{
  "model": "audio captioner",
  "dataset": "synthesized solo parts of chorales (CocoChorales)",
  "train_examples": 39062,
  "time_shift_ms": 100,
  "n_mels": 64,
  "hop_length": 320,
  "input": "log_mel",
  "spec_augment": true,
  "win_length": 400,
  "tokenizer": "word",
  "vocab_size": 56,
  "encoder_arch": "mlp_mixer",
  "encoder_norm": "layernorm",
  "encoder_norm_position": "pre",
  "encoder_activation": "quick_gelu",
  "encoder_mlp_ratio": 3,
  "encoder_layer_scale_init": 0.1,
  "encoder_parallel_block": false,
  "encoder_inner_norm": false,
  "encoder_drop_path": 0.15,
  "encoder_patch_size": [8, 8],
  "encoder_conv_stem": true,
  "encoder_layers": 8,
  "encoder_width": 256,
  "fusion": "prefix",
  "decoder_width": 384,
  "decoder_layers": 12,
  "decoder_norm": "layernorm",
  "decoder_norm_position": "pre",
  "decoder_activation": "gelu",
  "decoder_mlp_ratio": 3,
  "decoder_head_dim": 16,
  "decoder_fused_qkv": true,
  "decoder_bias": "all",
  "decoder_qk_norm": true,
  "decoder_layer_scale_init": 0.1,
  "decoder_parallel_block": false,
  "decoder_inner_norm": false,
  "decoder_positions": "learned",
  "decoder_prefix_bidirectional": false,
  "decoder_connector": "mlp",
  "decoder_tie_embeddings": false,
  "init": "trunc_normal_002",
  "residual_init": "zero_last",
  "optimizer": "muon",
  "muon_scale": "match_rms_adamw",
  "learning_rate": 0.0029,
  "momentum": 0.9,
  "nesterov": true,
  "orthogonalizer": "newton_schulz_5",
  "adamw_lr_other_params": 0.002,
  "max_grad_norm": 1.0,
  "max_steps": 6500,
  "batch_size": 32,
  "epochs": 5.3,
  "lr_schedule": "linear",
  "final_lr_fraction": 0.05,
  "warmup_steps": 130,
  "weight_decay": 0.1,
  "adamw_weight_decay_other_params": 0.05
}
Rows from block 4 of the text decoder, named by matrix and row number. Rows with one number belong to one neuron. Each number is 50 + 15 x the weight over the matrix's rms, rounded and kept within 0 to 99. All counts start at 0.
# fc1: MLP up (decoder.blocks.4.mlp.fc1.weight, 1152x384), inputs 192-287
# fc2: MLP down (decoder.blocks.4.mlp.fc2.weight, 384x1152, transposed), outputs 192-287
fc1.601:47 43 40 61 41 13 11 66 50 73 62 49 62 54 55 38 47 62 48 51 15 61 77 51 53 94 58 60 48 46 43 36 56 97 46 50 79 51 58 54 18 65 64 21 59 29 46 58 34 29 58 42 56 45 41 77 67 54 53 41 39 27 48 50 45 44 52 47 49 74 63 09 29 45 46 76 59 66 51 34 57 13 21 63 54 86 53 52 27 63 64 93 64 17 26 51
fc2.601:63 51 55 22 57 57 64 73 59 34 96 68 00 59 26 34 53 42 81 79 70 46 70 40 16 21 37 43 81 52 82 48 38 43 39 48 48 35 95 29 55 30 60 69 50 39 70 69 89 78 47 69 60 27 49 56 41 40 77 31 56 78 41 75 46 75 69 92 42 30 64 78 71 57 62 34 72 47 14 73 52 54 32 75 46 60 60 85 81 63 45 36 42 55 30 60
fc1.602:48 59 44 48 62 40 62 47 43 75 64 42 43 47 40 49 46 50 45 53 51 49 41 40 51 50 42 49 46 35 56 44 59 49 49 42 47 54 48 51 58 26 68 40 53 39 66 63 70 58 40 57 34 33 50 42 37 33 48 53 69 50 53 59 58 48 48 40 50 57 71 43 52 20 65 51 58 64 66 50 46 60 42 36 59 59 61 56 53 43 47 69 37 38 45 59
fc2.602:52 37 45 45 25 51 37 56 76 58 62 45 28 56 52 35 37 51 47 61 64 57 47 55 30 40 75 45 74 40 51 39 42 58 60 28 40 42 61 40 64 35 63 52 55 56 35 41 28 50 26 56 71 41 43 61 36 69 73 58 67 46 55 45 38 63 55 53 40 19 44 45 28 53 60 41 47 51 32 34 31 46 53 35 38 37 56 51 56 39 57 54 40 41 62 40
fc1.603:72 39 53 46 30 40 45 63 59 48 45 50 44 43 27 50 52 43 60 38 48 53 52 43 79 50 53 50 52 34 66 53 38 42 31 56 50 46 53 47 46 53 50 52 74 42 39 36 54 67 55 72 29 45 44 55 53 50 86 74 70 85 48 28 39 46 50 53 76 41 62 56 42 48 40 41 62 61 47 43 41 53 49 33 48 46 49 63 45 49 46 60 44 67 58 68
fc2.603:49 65 40 56 59 52 44 67 65 51 49 52 50 46 47 67 36 34 51 39 53 46 50 70 37 55 61 67 69 38 58 60 57 70 66 62 51 67 55 44 34 55 53 73 31 46 59 37 51 58 41 62 54 20 55 52 60 55 46 34 61 49 42 50 61 50 38 64 71 69 62 70 55 56 54 55 60 20 47 39 13 55 27 25 57 58 50 41 63 70 61 52 29 56 53 43
fc1.604:47 52 50 60 49 51 49 63 55 38 61 55 44 56 41 62 54 53 35 55 41 60 44 54 54 59 42 50 42 39 54 54 57 49 44 54 38 50 53 45 57 53 51 50 54 48 59 48 54 45 48 50 41 59 74 67 63 57 48 49 41 42 59 57 51 62 45 64 54 44 45 49 58 54 54 37 60 55 58 54 60 44 59 45 48 50 59 37 35 56 52 62 41 49 49 60
fc2.604:57 59 62 51 45 56 52 51 48 60 49 42 61 45 59 41 52 58 51 52 67 56 59 46 56 44 48 44 47 48 49 45 45 59 50 44 55 42 43 63 49 36 41 55 54 47 62 49 38 48 56 50 39 39 54 38 45 41 43 50 58 27 62 45 46 49 24 44 63 40 57 50 43 55 46 36 62 39 43 49 64 46 34 46 48 41 47 49 45 37 42 50 45 49 57 57
fc1.605:64 78 46 64 63 73 74 34 46 63 58 21 55 31 36 66 45 52 31 83 91 68 52 27 68 72 83 64 19 30 47 37 43 18 63 33 40 09 33 34 51 52 44 35 46 79 42 27 49 78 38 47 33 62 72 82 74 50 53 70 45 62 58 44 57 30 43 64 64 64 54 60 27 56 47 37 52 57 59 49 76 90 53 29 36 84 14 47 54 18 79 39 71 57 52 37
fc2.605:53 50 56 07 30 87 59 64 41 41 65 52 49 44 25 23 27 69 55 51 34 43 10 55 56 66 65 38 49 40 67 62 61 59 53 50 69 78 36 41 56 75 45 59 58 31 48 65 72 63 53 67 21 63 35 54 70 72 60 95 50 28 35 55 62 77 48 46 64 69 31 74 55 50 46 30 39 50 56 60 71 29 81 24 45 29 51 61 24 33 46 54 60 59 30 18
fc1.606:36 56 34 52 37 43 78 36 31 75 55 49 49 22 54 47 58 33 47 45 62 74 58 32 37 79 47 57 55 58 59 57 74 47 47 49 36 31 76 69 62 13 86 36 67 60 68 43 53 53 30 47 40 32 91 54 37 26 25 24 56 69 52 52 57 46 55 74 53 56 73 52 72 79 61 57 83 57 57 28 62 34 68 32 52 32 69 67 54 66 57 00 43 37 24 53
fc2.606:47 57 59 54 32 63 51 75 28 39 36 32 64 41 60 23 29 38 59 24 64 26 61 43 68 36 34 57 41 52 25 41 80 56 71 38 62 31 47 28 57 36 71 46 71 58 53 69 50 35 62 47 51 85 25 57 43 53 63 45 34 90 61 41 73 81 53 69 62 58 72 50 66 48 51 49 21 42 12 33 57 48 48 62 56 24 05 51 48 40 17 70 61 39 22 53
fc1.607:59 34 71 54 53 50 76 48 73 52 21 47 54 42 38 54 71 38 32 61 69 84 43 49 58 40 55 73 31 88 78 54 19 56 08 30 50 43 53 23 56 63 29 59 54 77 56 60 88 41 49 62 87 21 50 65 82 30 26 24 50 38 14 61 56 44 39 24 34 46 80 35 47 49 63 24 57 73 36 51 35 68 33 50 58 57 23 39 71 84 45 27 61 69 47 20
fc2.607:39 26 31 51 35 64 50 59 63 10 59 35 38 47 70 71 50 86 62 31 37 43 59 35 44 19 57 51 20 17 59 32 56 72 36 47 41 27 00 46 43 41 49 37 67 66 34 79 42 60 72 39 51 39 49 61 48 43 62 61 91 84 48 27 19 71 73 31 52 26 27 56 52 56 27 45 52 39 51 43 57 58 68 32 49 62 43 48 86 55 25 21 66 42 36 49
fc1.608:62 56 53 42 51 56 56 55 58 51 55 68 46 33 52 54 56 61 51 28 37 52 31 53 50 41 56 45 52 46 39 49 23 43 28 32 46 52 54 57 53 42 54 43 36 26 56 52 39 48 53 50 52 32 62 53 57 55 38 43 42 46 53 51 42 59 41 53 37 52 37 54 39 39 45 54 65 48 44 55 48 59 57 53 58 53 53 45 56 50 35 52 54 48 57 48
fc2.608:69 56 46 74 65 44 39 54 51 55 56 51 46 47 60 50 64 43 47 38 49 47 44 53 57 51 66 58 45 57 36 51 50 50 69 46 35 49 45 64 41 58 55 54 40 68 39 69 34 38 40 36 55 38 33 41 60 48 51 52 37 52 48 46 55 39 56 76 44 57 43 52 49 37 48 29 53 47 41 47 48 49 41 40 46 61 58 50 55 68 54 59 60 40 64 34
fc1.609:72 64 30 42 42 61 41 43 47 73 51 29 26 61 51 32 22 43 60 37 45 71 60 22 67 59 80 35 44 55 40 58 61 40 44 61 53 44 58 47 39 65 77 30 14 52 39 55 44 48 70 72 43 39 38 30 57 38 12 44 53 32 55 42 45 36 60 59 60 41 58 65 58 55 45 32 28 28 37 50 60 25 46 40 58 57 75 72 19 36 63 62 40 33 42 53
fc2.609:49 53 41 31 65 72 24 31 45 47 75 36 44 44 48 75 58 78 36 61 43 35 47 52 41 31 69 69 41 77 54 53 56 61 57 47 50 73 79 37 61 49 58 50 49 73 45 44 44 73 44 52 37 58 43 25 48 47 48 46 89 88 56 64 47 68 58 52 32 70 51 49 46 16 37 52 62 25 33 70 49 52 59 49 28 49 37 34 49 59 55 80 60 83 45 45
fc1.610:38 32 53 46 28 41 39 48 58 45 60 62 45 58 42 47 43 45 47 67 40 61 32 45 69 42 53 56 60 47 37 58 45 79 72 49 64 48 52 66 61 39 52 54 64 37 52 46 56 52 57 53 53 55 52 46 42 34 48 35 55 44 52 46 47 37 44 57 39 61 57 53 50 56 40 47 46 50 57 41 51 50 44 59 57 50 61 52 37 57 43 48 66 68 40 53
fc2.610:32 57 40 40 58 49 24 57 67 48 51 55 54 23 49 51 39 54 33 64 53 55 62 36 48 43 52 25 55 39 51 18 65 63 53 61 67 31 38 35 54 44 62 31 37 51 46 44 56 61 51 59 64 46 51 47 58 31 51 62 27 43 51 34 46 56 44 60 60 38 36 66 54 57 57 50 59 56 61 61 60 51 41 52 64 53 40 39 48 34 52 39 57 40 44 50
fc1.611:41 47 55 53 51 62 48 52 40 56 80 61 67 50 51 49 22 75 62 58 78 49 33 51 56 64 60 35 34 58 47 42 56 78 52 59 40 30 60 50 63 38 46 15 64 51 67 48 45 46 65 64 35 43 45 31 74 37 48 30 52 41 83 27 53 52 45 44 51 58 52 63 41 68 59 31 39 46 66 73 53 71 25 43 30 61 67 44 51 32 58 66 55 81 53 56
fc2.611:71 62 56 36 55 58 63 48 61 37 54 41 42 45 43 43 70 30 47 69 89 72 44 54 22 66 55 37 52 34 49 57 81 51 71 62 57 55 38 47 63 55 47 52 61 28 55 51 50 41 69 53 67 53 38 70 49 55 45 76 63 43 63 41 35 44 60 19 57 50 69 45 61 60 41 41 62 78 43 35 35 59 33 42 58 26 27 83 19 50 67 46 40 46 29 55
fc1.612:77 61 40 44 68 43 54 45 57 29 49 50 29 32 43 49 50 29 46 25 33 48 29 47 51 82 65 61 62 46 53 24 24 58 54 36 52 31 64 79 38 32 62 55 28 58 73 32 07 25 46 68 79 65 35 44 44 62 55 40 33 65 48 82 31 45 64 51 57 71 80 38 51 54 79 51 65 50 69 34 51 40 42 51 81 65 26 71 57 77 34 36 51 42 61 28
fc2.612:41 38 47 52 64 17 56 29 23 35 65 44 55 35 40 55 59 39 36 38 56 49 60 34 29 23 65 71 87 52 34 48 33 36 46 65 26 51 60 73 57 38 33 49 57 56 51 56 44 38 49 47 51 57 73 38 32 53 36 51 37 59 09 85 67 30 67 29 32 46 36 50 58 78 09 81 56 52 44 29 67 59 50 70 48 68 59 57 40 23 40 64 43 65 59 44
fc1.613:66 49 41 28 56 45 20 40 46 50 56 57 65 69 67 58 59 33 60 52 46 42 81 12 47 42 31 41 43 48 80 22 20 67 59 82 63 40 47 47 10 55 66 00 25 20 48 31 64 43 54 50 39 00 11 64 45 54 16 37 61 10 31 28 44 56 12 43 24 53 57 75 00 57 45 27 73 44 35 26 51 58 72 49 56 72 40 54 18 52 52 44 65 28 76 74
fc2.613:61 51 70 72 55 68 66 27 49 51 30 70 79 83 23 75 73 56 23 31 59 62 39 53 54 62 57 36 48 75 56 78 65 55 54 55 52 49 45 60 53 47 25 26 49 67 40 41 30 47 62 30 69 31 23 52 42 79 21 33 47 49 37 54 24 32 76 60 50 50 53 42 82 47 52 19 21 38 68 41 59 54 42 78 10 67 79 55 00 19 25 35 43 02 87 17
fc1.614:38 54 65 86 56 66 48 59 61 80 56 37 65 47 39 45 24 48 35 45 46 28 46 49 76 59 39 60 44 20 67 96 56 68 59 47 53 68 47 52 29 86 66 62 32 41 66 53 53 42 60 81 62 61 67 48 31 54 02 78 66 40 69 63 38 58 80 64 64 78 52 44 31 61 35 71 42 46 30 49 29 56 48 31 52 35 67 70 37 54 37 33 34 50 37 37
fc2.614:47 86 41 56 55 49 42 46 63 51 49 45 42 49 29 63 50 30 15 45 30 63 23 58 64 53 34 49 49 48 66 53 44 45 36 37 37 27 52 66 53 67 67 56 68 33 53 56 37 62 32 42 49 48 53 67 34 44 40 47 57 52 44 29 25 76 40 59 32 84 48 30 54 27 47 66 52 69 23 48 66 45 58 58 40 69 67 11 69 66 55 49 15 56 60 49
fc1.615:43 54 35 73 54 24 64 41 55 57 42 47 61 49 51 48 42 55 37 61 68 56 77 59 38 44 69 36 71 11 80 55 35 29 53 67 42 46 58 59 55 54 60 58 48 55 48 65 60 57 56 33 21 29 76 58 48 66 48 43 37 40 20 42 41 48 37 26 62 38 29 61 29 64 52 57 54 43 47 52 17 49 51 36 74 39 50 54 61 61 49 67 28 27 43 71
fc2.615:54 57 21 62 26 40 66 71 69 57 44 81 53 69 78 36 88 41 54 56 53 45 28 40 61 53 63 33 28 66 46 59 53 55 31 44 70 41 14 38 19 44 46 71 51 50 09 41 31 70 53 70 50 49 56 67 54 42 44 45 77 39 55 75 66 85 68 57 14 33 35 50 49 67 34 34 27 69 40 46 55 32 43 86 52 44 61 30 60 68 25 34 57 62 64 36
fc1.616:40 54 47 44 65 45 58 38 38 42 55 42 40 40 45 53 50 40 43 51 39 59 52 50 45 62 52 51 40 40 51 46 53 58 58 53 52 44 64 36 42 57 32 51 57 49 65 48 53 53 43 41 54 47 38 56 51 34 64 53 56 54 50 38 48 32 56 54 52 61 60 70 35 46 41 49 58 55 54 39 58 38 41 58 39 64 52 47 65 61 51 49 50 40 55 36
fc2.616:48 46 44 49 43 53 58 55 53 63 52 43 51 46 58 56 56 39 45 46 49 31 42 67 50 58 67 38 37 38 37 54 37 31 54 32 34 44 42 43 51 45 53 50 47 41 63 35 69 40 48 45 48 47 51 59 53 46 55 35 73 46 52 30 43 57 44 47 46 33 43 52 42 67 52 66 40 27 54 47 62 49 61 54 50 51 49 58 41 59 52 55 47 56 37 61
fc1.617:45 45 56 62 50 65 41 60 49 35 65 46 57 52 32 57 58 44 53 52 60 31 54 63 38 38 78 67 63 35 60 33 48 53 24 56 43 76 43 48 52 48 53 36 35 42 37 47 54 14 45 50 55 62 59 51 50 43 49 73 65 44 64 47 39 56 65 53 74 72 31 60 56 50 39 49 39 54 54 37 63 43 57 40 41 41 57 62 37 78 54 87 56 51 40 33
fc2.617:59 35 57 37 41 49 27 25 47 55 42 59 59 33 45 65 66 52 61 50 29 56 49 50 31 65 21 77 35 42 42 51 55 30 57 61 46 72 51 54 41 30 38 52 33 25 50 63 53 52 57 28 58 72 39 16 55 47 65 46 71 45 61 52 33 40 45 58 72 41 61 43 43 46 72 49 46 47 58 35 44 67 72 36 64 76 66 57 51 60 56 38 50 43 53 59
fc1.618:37 50 67 45 60 47 45 56 62 41 74 17 58 51 60 46 74 37 67 67 67 49 31 50 85 54 51 59 68 42 58 46 44 51 13 29 68 36 71 55 25 52 44 40 45 38 48 50 62 64 51 38 20 47 39 48 52 62 32 61 61 47 59 40 51 60 31 55 42 52 52 86 44 61 43 54 71 54 78 47 32 72 44 46 45 28 31 41 49 41 36 48 61 59 43 27
fc2.618:50 46 37 37 67 58 65 55 67 54 55 57 35 61 41 60 58 76 52 66 36 71 70 44 46 46 62 53 54 41 55 33 53 39 43 23 63 41 63 35 31 38 37 33 49 54 30 68 54 56 66 25 53 57 41 49 45 44 52 40 38 58 82 46 34 38 17 57 48 17 60 46 47 66 41 52 61 57 58 55 63 45 39 28 43 22 21 37 44 60 62 80 63 46 27 37
fc1.619:66 50 58 42 63 51 58 53 50 62 55 36 30 58 58 33 41 49 48 71 51 43 88 41 64 54 67 50 65 36 46 36 63 38 58 42 27 49 53 68 42 43 37 52 62 60 69 53 66 73 63 46 34 49 28 38 42 60 43 30 71 70 36 69 48 47 56 36 47 52 62 41 79 54 66 60 47 66 48 62 60 31 49 62 40 30 49 61 53 48 47 42 47 36 55 43
fc2.619:49 49 41 22 33 34 53 57 58 43 40 30 30 73 30 58 46 46 41 36 48 30 56 39 59 46 63 56 36 53 42 67 55 63 32 59 00 47 33 69 41 53 44 42 49 36 45 25 56 55 44 52 61 63 62 57 67 66 42 25 55 52 45 76 44 53 74 25 71 39 44 34 37 46 53 46 47 51 39 47 64 40 69 46 42 65 60 35 49 26 36 68 70 57 34 38
fc1.620:35 44 73 60 65 53 51 41 48 39 47 32 30 43 51 47 61 37 30 33 51 51 58 50 50 76 64 43 69 24 66 57 60 63 41 33 37 68 29 45 58 45 59 42 49 45 30 66 44 45 55 77 40 28 53 17 46 62 50 41 39 54 87 60 44 58 39 48 43 61 43 40 34 54 60 38 56 69 52 44 56 31 80 60 39 65 71 42 48 40 75 49 49 43 45 63
fc2.620:30 20 63 54 13 53 59 78 52 60 50 48 41 42 35 40 57 57 51 52 66 69 46 56 29 58 70 52 46 55 84 38 31 22 58 59 49 55 60 73 50 55 36 49 26 65 64 50 51 57 47 31 40 46 72 47 71 53 42 55 81 50 48 64 59 66 54 72 57 66 38 42 43 55 40 41 45 60 43 36 13 62 57 72 43 39 59 71 59 43 46 38 79 42 47 59
fc1.621:37 65 49 34 43 55 47 42 66 42 57 83 37 66 74 50 63 57 40 60 49 61 15 73 64 48 70 46 58 62 28 48 47 84 56 39 18 37 42 42 61 50 39 53 39 62 34 28 19 45 46 44 43 59 72 57 35 70 64 53 47 40 45 08 70 79 64 70 64 60 69 38 27 71 61 70 62 27 63 40 51 36 69 22 53 67 56 67 24 55 15 71 40 41 42 56
fc2.621:46 62 63 53 58 38 25 49 43 77 56 52 58 47 50 84 45 39 27 69 31 60 56 53 58 47 39 42 46 53 43 56 41 45 19 14 74 32 59 51 56 31 69 39 56 49 26 47 85 53 73 39 53 40 45 66 36 47 20 38 68 51 72 55 35 65 56 72 37 44 44 64 60 53 52 54 74 48 43 52 75 52 35 61 59 29 50 65 41 39 53 75 34 56 63 68
fc1.622:26 38 45 64 44 81 37 55 63 65 50 36 43 49 38 88 49 43 52 71 13 40 43 48 55 51 76 40 19 41 57 67 59 59 57 39 79 67 43 56 34 27 32 37 51 47 31 58 65 41 65 56 45 59 46 47 65 48 84 56 58 34 57 54 33 57 57 47 32 55 19 62 67 49 36 58 45 72 40 44 42 35 61 30 38 51 44 31 35 61 58 45 57 51 59 26
fc2.622:48 62 93 46 35 54 63 30 46 59 28 54 41 54 58 57 48 50 44 54 42 47 46 77 30 26 68 61 38 37 25 56 58 45 32 28 29 35 44 68 22 46 48 44 20 51 52 63 50 67 33 34 62 28 46 22 43 50 58 46 46 58 87 71 44 34 39 38 47 55 62 27 61 39 40 36 56 61 46 71 25 18 69 65 64 56 53 55 25 93 47 44 40 31 58 76
fc1.623:54 25 45 51 49 53 43 43 46 70 38 59 42 61 76 52 46 56 41 59 72 39 43 48 61 57 41 48 48 33 57 61 71 40 35 78 45 69 54 60 34 52 41 51 46 46 30 54 38 59 50 54 00 36 46 76 56 43 66 61 70 60 56 54 43 47 55 34 60 38 14 70 74 59 53 26 41 46 41 67 42 50 58 43 66 57 45 31 33 61 34 27 37 20 47 48
fc2.623:49 59 44 60 53 72 40 71 48 51 43 42 50 99 68 36 45 70 49 61 71 65 59 73 62 66 36 44 54 48 59 57 41 52 44 57 47 84 45 74 47 71 57 78 45 59 20 20 55 59 38 77 43 38 62 56 66 62 68 21 65 78 44 59 51 50 76 58 41 46 55 54 87 35 40 74 60 52 53 46 28 58 50 41 59 58 85 60 49 60 60 49 51 71 56 51
fc1.624:63 44 46 67 80 49 07 58 46 38 59 82 55 65 72 21 36 51 81 53 37 63 38 36 30 46 49 38 45 45 45 41 53 48 25 53 44 68 51 26 68 40 80 61 63 65 62 38 57 41 20 66 68 38 30 42 19 57 21 39 45 61 40 49 44 70 48 68 65 48 53 32 32 86 69 53 16 73 82 81 79 42 39 38 37 44 56 34 22 16 26 40 73 38 48 59
fc2.624:66 65 54 63 71 34 47 57 31 69 41 12 23 49 51 65 44 53 55 24 43 33 52 42 48 38 70 39 62 55 77 45 56 53 37 27 53 26 40 36 62 52 39 41 42 31 35 45 60 57 67 61 40 57 59 12 13 84 53 40 67 66 62 69 48 83 27 24 38 39 27 45 46 49 49 53 50 47 54 73 46 76 81 21 86 52 29 25 50 37 22 49 55 90 09 34
fc1.625:60 61 28 58 71 44 49 60 20 40 20 62 49 56 37 46 45 47 62 76 65 55 49 41 55 43 63 38 46 48 37 57 61 53 52 44 41 35 45 45 69 46 70 51 61 61 28 33 38 49 54 40 41 46 66 51 59 79 43 22 47 49 53 67 48 49 40 65 34 49 43 40 34 44 51 49 66 29 49 51 44 53 53 68 40 32 50 52 50 57 41 45 57 60 55 62
fc2.625:52 46 53 48 41 66 37 62 60 61 55 54 63 52 42 43 49 61 71 59 40 33 55 32 56 48 78 53 47 53 69 55 44 50 41 21 43 34 44 41 57 51 44 48 42 40 62 50 55 51 49 77 47 54 45 50 60 46 30 57 58 64 33 52 47 57 28 40 69 34 52 38 39 56 52 47 48 55 66 41 50 45 42 50 36 55 39 50 58 57 50 59 61 38 39 50
fc1.626:64 52 43 98 28 36 24 19 65 44 71 61 33 13 63 55 53 91 56 99 30 87 27 35 54 63 64 99 51 37 71 44 61 72 93 43 53 40 50 12 54 65 62 50 16 00 44 71 56 55 58 49 45 95 99 92 03 41 99 54 68 56 73 40 59 81 50 15 41 40 54 30 46 38 77 02 65 69 43 48 55 35 43 32 80 44 50 67 47 37 15 56 50 48 21 73
fc2.626:56 63 00 33 05 23 40 91 21 51 63 22 46 56 75 51 53 41 25 79 12 44 57 74 63 40 32 36 52 16 76 63 37 78 96 55 24 55 72 38 27 75 83 67 34 73 59 48 57 35 40 43 73 78 41 16 63 56 41 48 59 33 59 80 56 47 35 29 68 73 23 92 61 17 49 16 58 14 05 52 47 59 69 51 56 70 58 80 40 70 49 57 50 39 33 41
fc1.627:46 73 53 63 61 49 39 43 72 64 59 56 52 54 60 56 42 22 26 54 55 44 52 56 57 62 62 52 45 51 70 41 56 56 40 43 44 72 36 33 35 50 45 63 54 57 57 60 55 70 50 52 59 32 46 54 40 37 44 64 43 52 46 50 67 34 69 58 40 36 29 23 51 51 41 46 56 63 61 60 56 72 51 42 57 55 54 32 55 60 25 33 43 29 52 43
fc2.627:46 35 46 56 64 58 52 58 67 40 26 49 51 41 35 46 41 58 69 67 50 52 36 56 37 45 46 62 44 51 39 59 47 38 54 54 62 45 54 63 55 34 66 54 63 73 59 44 49 83 56 69 55 71 71 45 53 63 58 50 49 41 48 65 41 52 51 70 81 41 42 55 58 54 55 45 38 50 48 29 62 47 28 50 34 41 52 51 53 42 53 39 56 59 37 38
fc1.628:32 45 50 49 13 34 43 55 99 49 72 72 39 62 33 57 63 34 47 54 52 75 77 80 66 50 11 09 35 26 73 34 77 46 53 58 33 34 37 59 58 47 50 20 73 51 58 46 46 33 28 42 57 58 54 53 32 22 74 50 00 24 68 88 39 23 77 86 38 55 54 49 67 47 57 55 65 58 47 41 39 26 62 30 64 64 62 71 48 72 54 52 68 46 17 53
fc2.628:53 47 18 58 68 57 38 28 53 89 24 80 46 46 31 26 15 89 71 12 62 72 31 55 41 41 26 65 77 86 28 32 59 56 46 77 27 57 62 64 84 22 65 80 54 40 62 65 59 46 61 67 36 07 50 50 42 50 36 34 63 59 50 50 29 51 35 65 42 39 25 37 25 36 48 61 48 55 87 67 61 40 35 02 32 74 83 63 57 14 67 45 34 62 27 62
fc1.629:49 34 55 47 78 58 39 72 54 72 33 31 47 46 62 57 48 54 70 52 37 55 63 56 62 60 35 65 36 53 35 52 52 10 53 40 70 52 48 47 57 69 50 12 54 56 50 67 43 64 47 54 30 29 46 43 57 40 56 40 67 43 67 50 51 56 53 45 74 35 45 55 71 48 48 54 33 58 23 59 39 38 57 60 54 47 57 51 61 38 53 36 66 43 45 37
fc2.629:57 49 55 58 65 34 51 51 69 42 54 43 50 30 44 53 41 36 40 54 64 40 33 41 39 69 57 67 46 68 39 57 39 60 62 47 64 55 65 53 44 58 59 39 51 18 49 64 47 84 37 52 51 39 62 60 45 42 49 42 43 31 51 36 49 50 45 45 75 38 48 33 40 60 52 53 76 54 44 45 22 31 56 65 70 48 65 36 39 53 36 53 51 43 42 62
fc1.630:42 51 32 55 71 64 62 51 78 36 59 71 33 53 49 60 54 96 26 32 44 57 73 58 40 74 50 27 54 35 68 38 30 76 69 45 48 29 17 59 40 82 49 61 43 48 72 70 39 37 47 39 60 39 68 51 54 61 52 28 50 73 61 21 47 59 66 38 62 79 60 52 32 57 57 46 59 53 42 33 52 47 68 31 34 36 34 29 41 37 51 32 67 00 47 44
fc2.630:58 46 23 70 65 35 26 76 48 54 62 63 61 56 66 44 44 77 46 56 83 80 61 49 56 62 49 68 62 10 60 70 05 46 36 56 41 34 32 99 40 45 33 34 64 25 32 95 22 52 71 60 15 03 57 26 99 28 45 12 32 85 54 58 73 48 61 10 49 55 44 89 37 62 59 47 13 72 61 29 45 63 51 20 79 73 32 74 08 34 47 70 65 91 55 14
fc1.631:57 40 18 19 48 32 64 38 47 62 78 49 49 56 38 77 30 26 52 42 55 51 74 34 41 24 52 70 44 65 26 42 40 38 37 30 64 65 17 64 64 62 76 44 62 43 60 38 37 79 55 47 32 19 64 45 55 78 71 58 29 29 45 38 56 31 43 44 52 54 44 54 65 54 55 65 49 71 74 96 71 66 45 36 94 41 46 51 57 51 53 80 51 37 70 86
fc2.631:33 51 22 44 42 34 17 60 84 29 30 57 75 80 58 65 63 43 49 19 56 78 47 75 21 52 63 67 59 45 43 45 48 69 64 45 38 48 41 67 33 77 26 24 35 66 61 55 62 66 52 65 20 42 40 75 75 33 26 68 36 38 18 57 22 63 11 67 40 43 41 57 61 49 39 52 62 49 58 11 76 29 24 75 28 38 55 52 52 61 88 53 51 45 47 58
fc1.632:32 46 78 70 71 52 71 35 49 54 44 58 60 36 44 54 51 44 28 18 57 41 42 53 59 60 44 44 64 30 42 67 60 57 57 55 58 23 56 71 34 38 60 35 43 18 49 31 22 56 48 16 48 45 74 45 61 33 32 75 47 63 36 45 60 65 32 47 37 65 49 55 41 37 31 41 51 67 53 62 53 62 60 48 33 49 46 30 42 58 34 45 75 34 78 61
fc2.632:57 39 52 45 73 49 50 42 30 27 42 33 41 62 33 49 67 45 58 28 42 55 47 49 56 49 54 38 47 53 63 51 47 54 63 51 59 36 58 51 48 57 28 54 75 33 57 43 50 60 35 30 61 40 40 56 57 72 64 61 70 65 55 48 52 31 34 78 61 59 52 63 25 91 38 44 67 50 70 22 49 20 35 69 59 52 55 58 49 39 48 52 56 39 66 43
fc1.633:52 47 52 63 56 38 56 44 21 42 45 75 59 60 51 48 70 24 47 58 66 39 45 53 41 67 75 56 62 59 49 34 59 74 43 56 50 39 43 51 53 42 43 45 55 49 70 31 51 57 55 51 51 59 51 25 44 39 65 52 60 59 63 85 39 67 30 66 27 60 39 29 44 59 50 51 40 40 68 69 42 78 38 74 50 56 57 21 62 35 52 50 47 35 61 33
fc2.633:60 53 35 52 45 70 62 48 54 65 32 66 16 82 44 39 42 22 71 49 66 60 44 59 55 43 57 26 24 60 59 60 52 38 65 40 55 60 72 43 37 58 38 31 37 31 68 42 63 64 51 30 48 51 67 33 63 27 36 44 42 46 66 54 59 55 51 56 45 59 33 44 41 59 73 09 51 64 60 48 73 50 66 65 30 38 51 56 53 58 31 51 63 36 56 67
fc1.634:48 64 72 67 59 60 64 36 48 38 26 52 69 53 63 99 43 34 66 41 66 64 69 57 93 43 48 23 77 73 29 38 27 54 27 72 42 69 34 37 53 41 70 48 41 64 24 64 56 48 11 59 34 48 74 28 42 46 49 65 65 59 43 30 75 70 39 67 29 62 65 66 44 43 40 48 70 65 51 09 46 57 65 55 69 51 30 12 28 58 17 62 70 55 64 36
fc2.634:33 41 55 20 46 55 38 36 33 28 34 44 78 35 65 46 39 36 41 68 57 66 50 46 47 57 59 63 45 44 72 38 78 53 60 40 23 47 74 53 55 50 51 31 53 53 48 50 24 56 46 42 75 52 51 52 57 59 46 62 48 66 43 56 36 41 33 58 57 27 52 50 73 13 20 45 00 66 65 47 58 66 60 42 70 32 15 54 58 44 10 54 44 27 54 72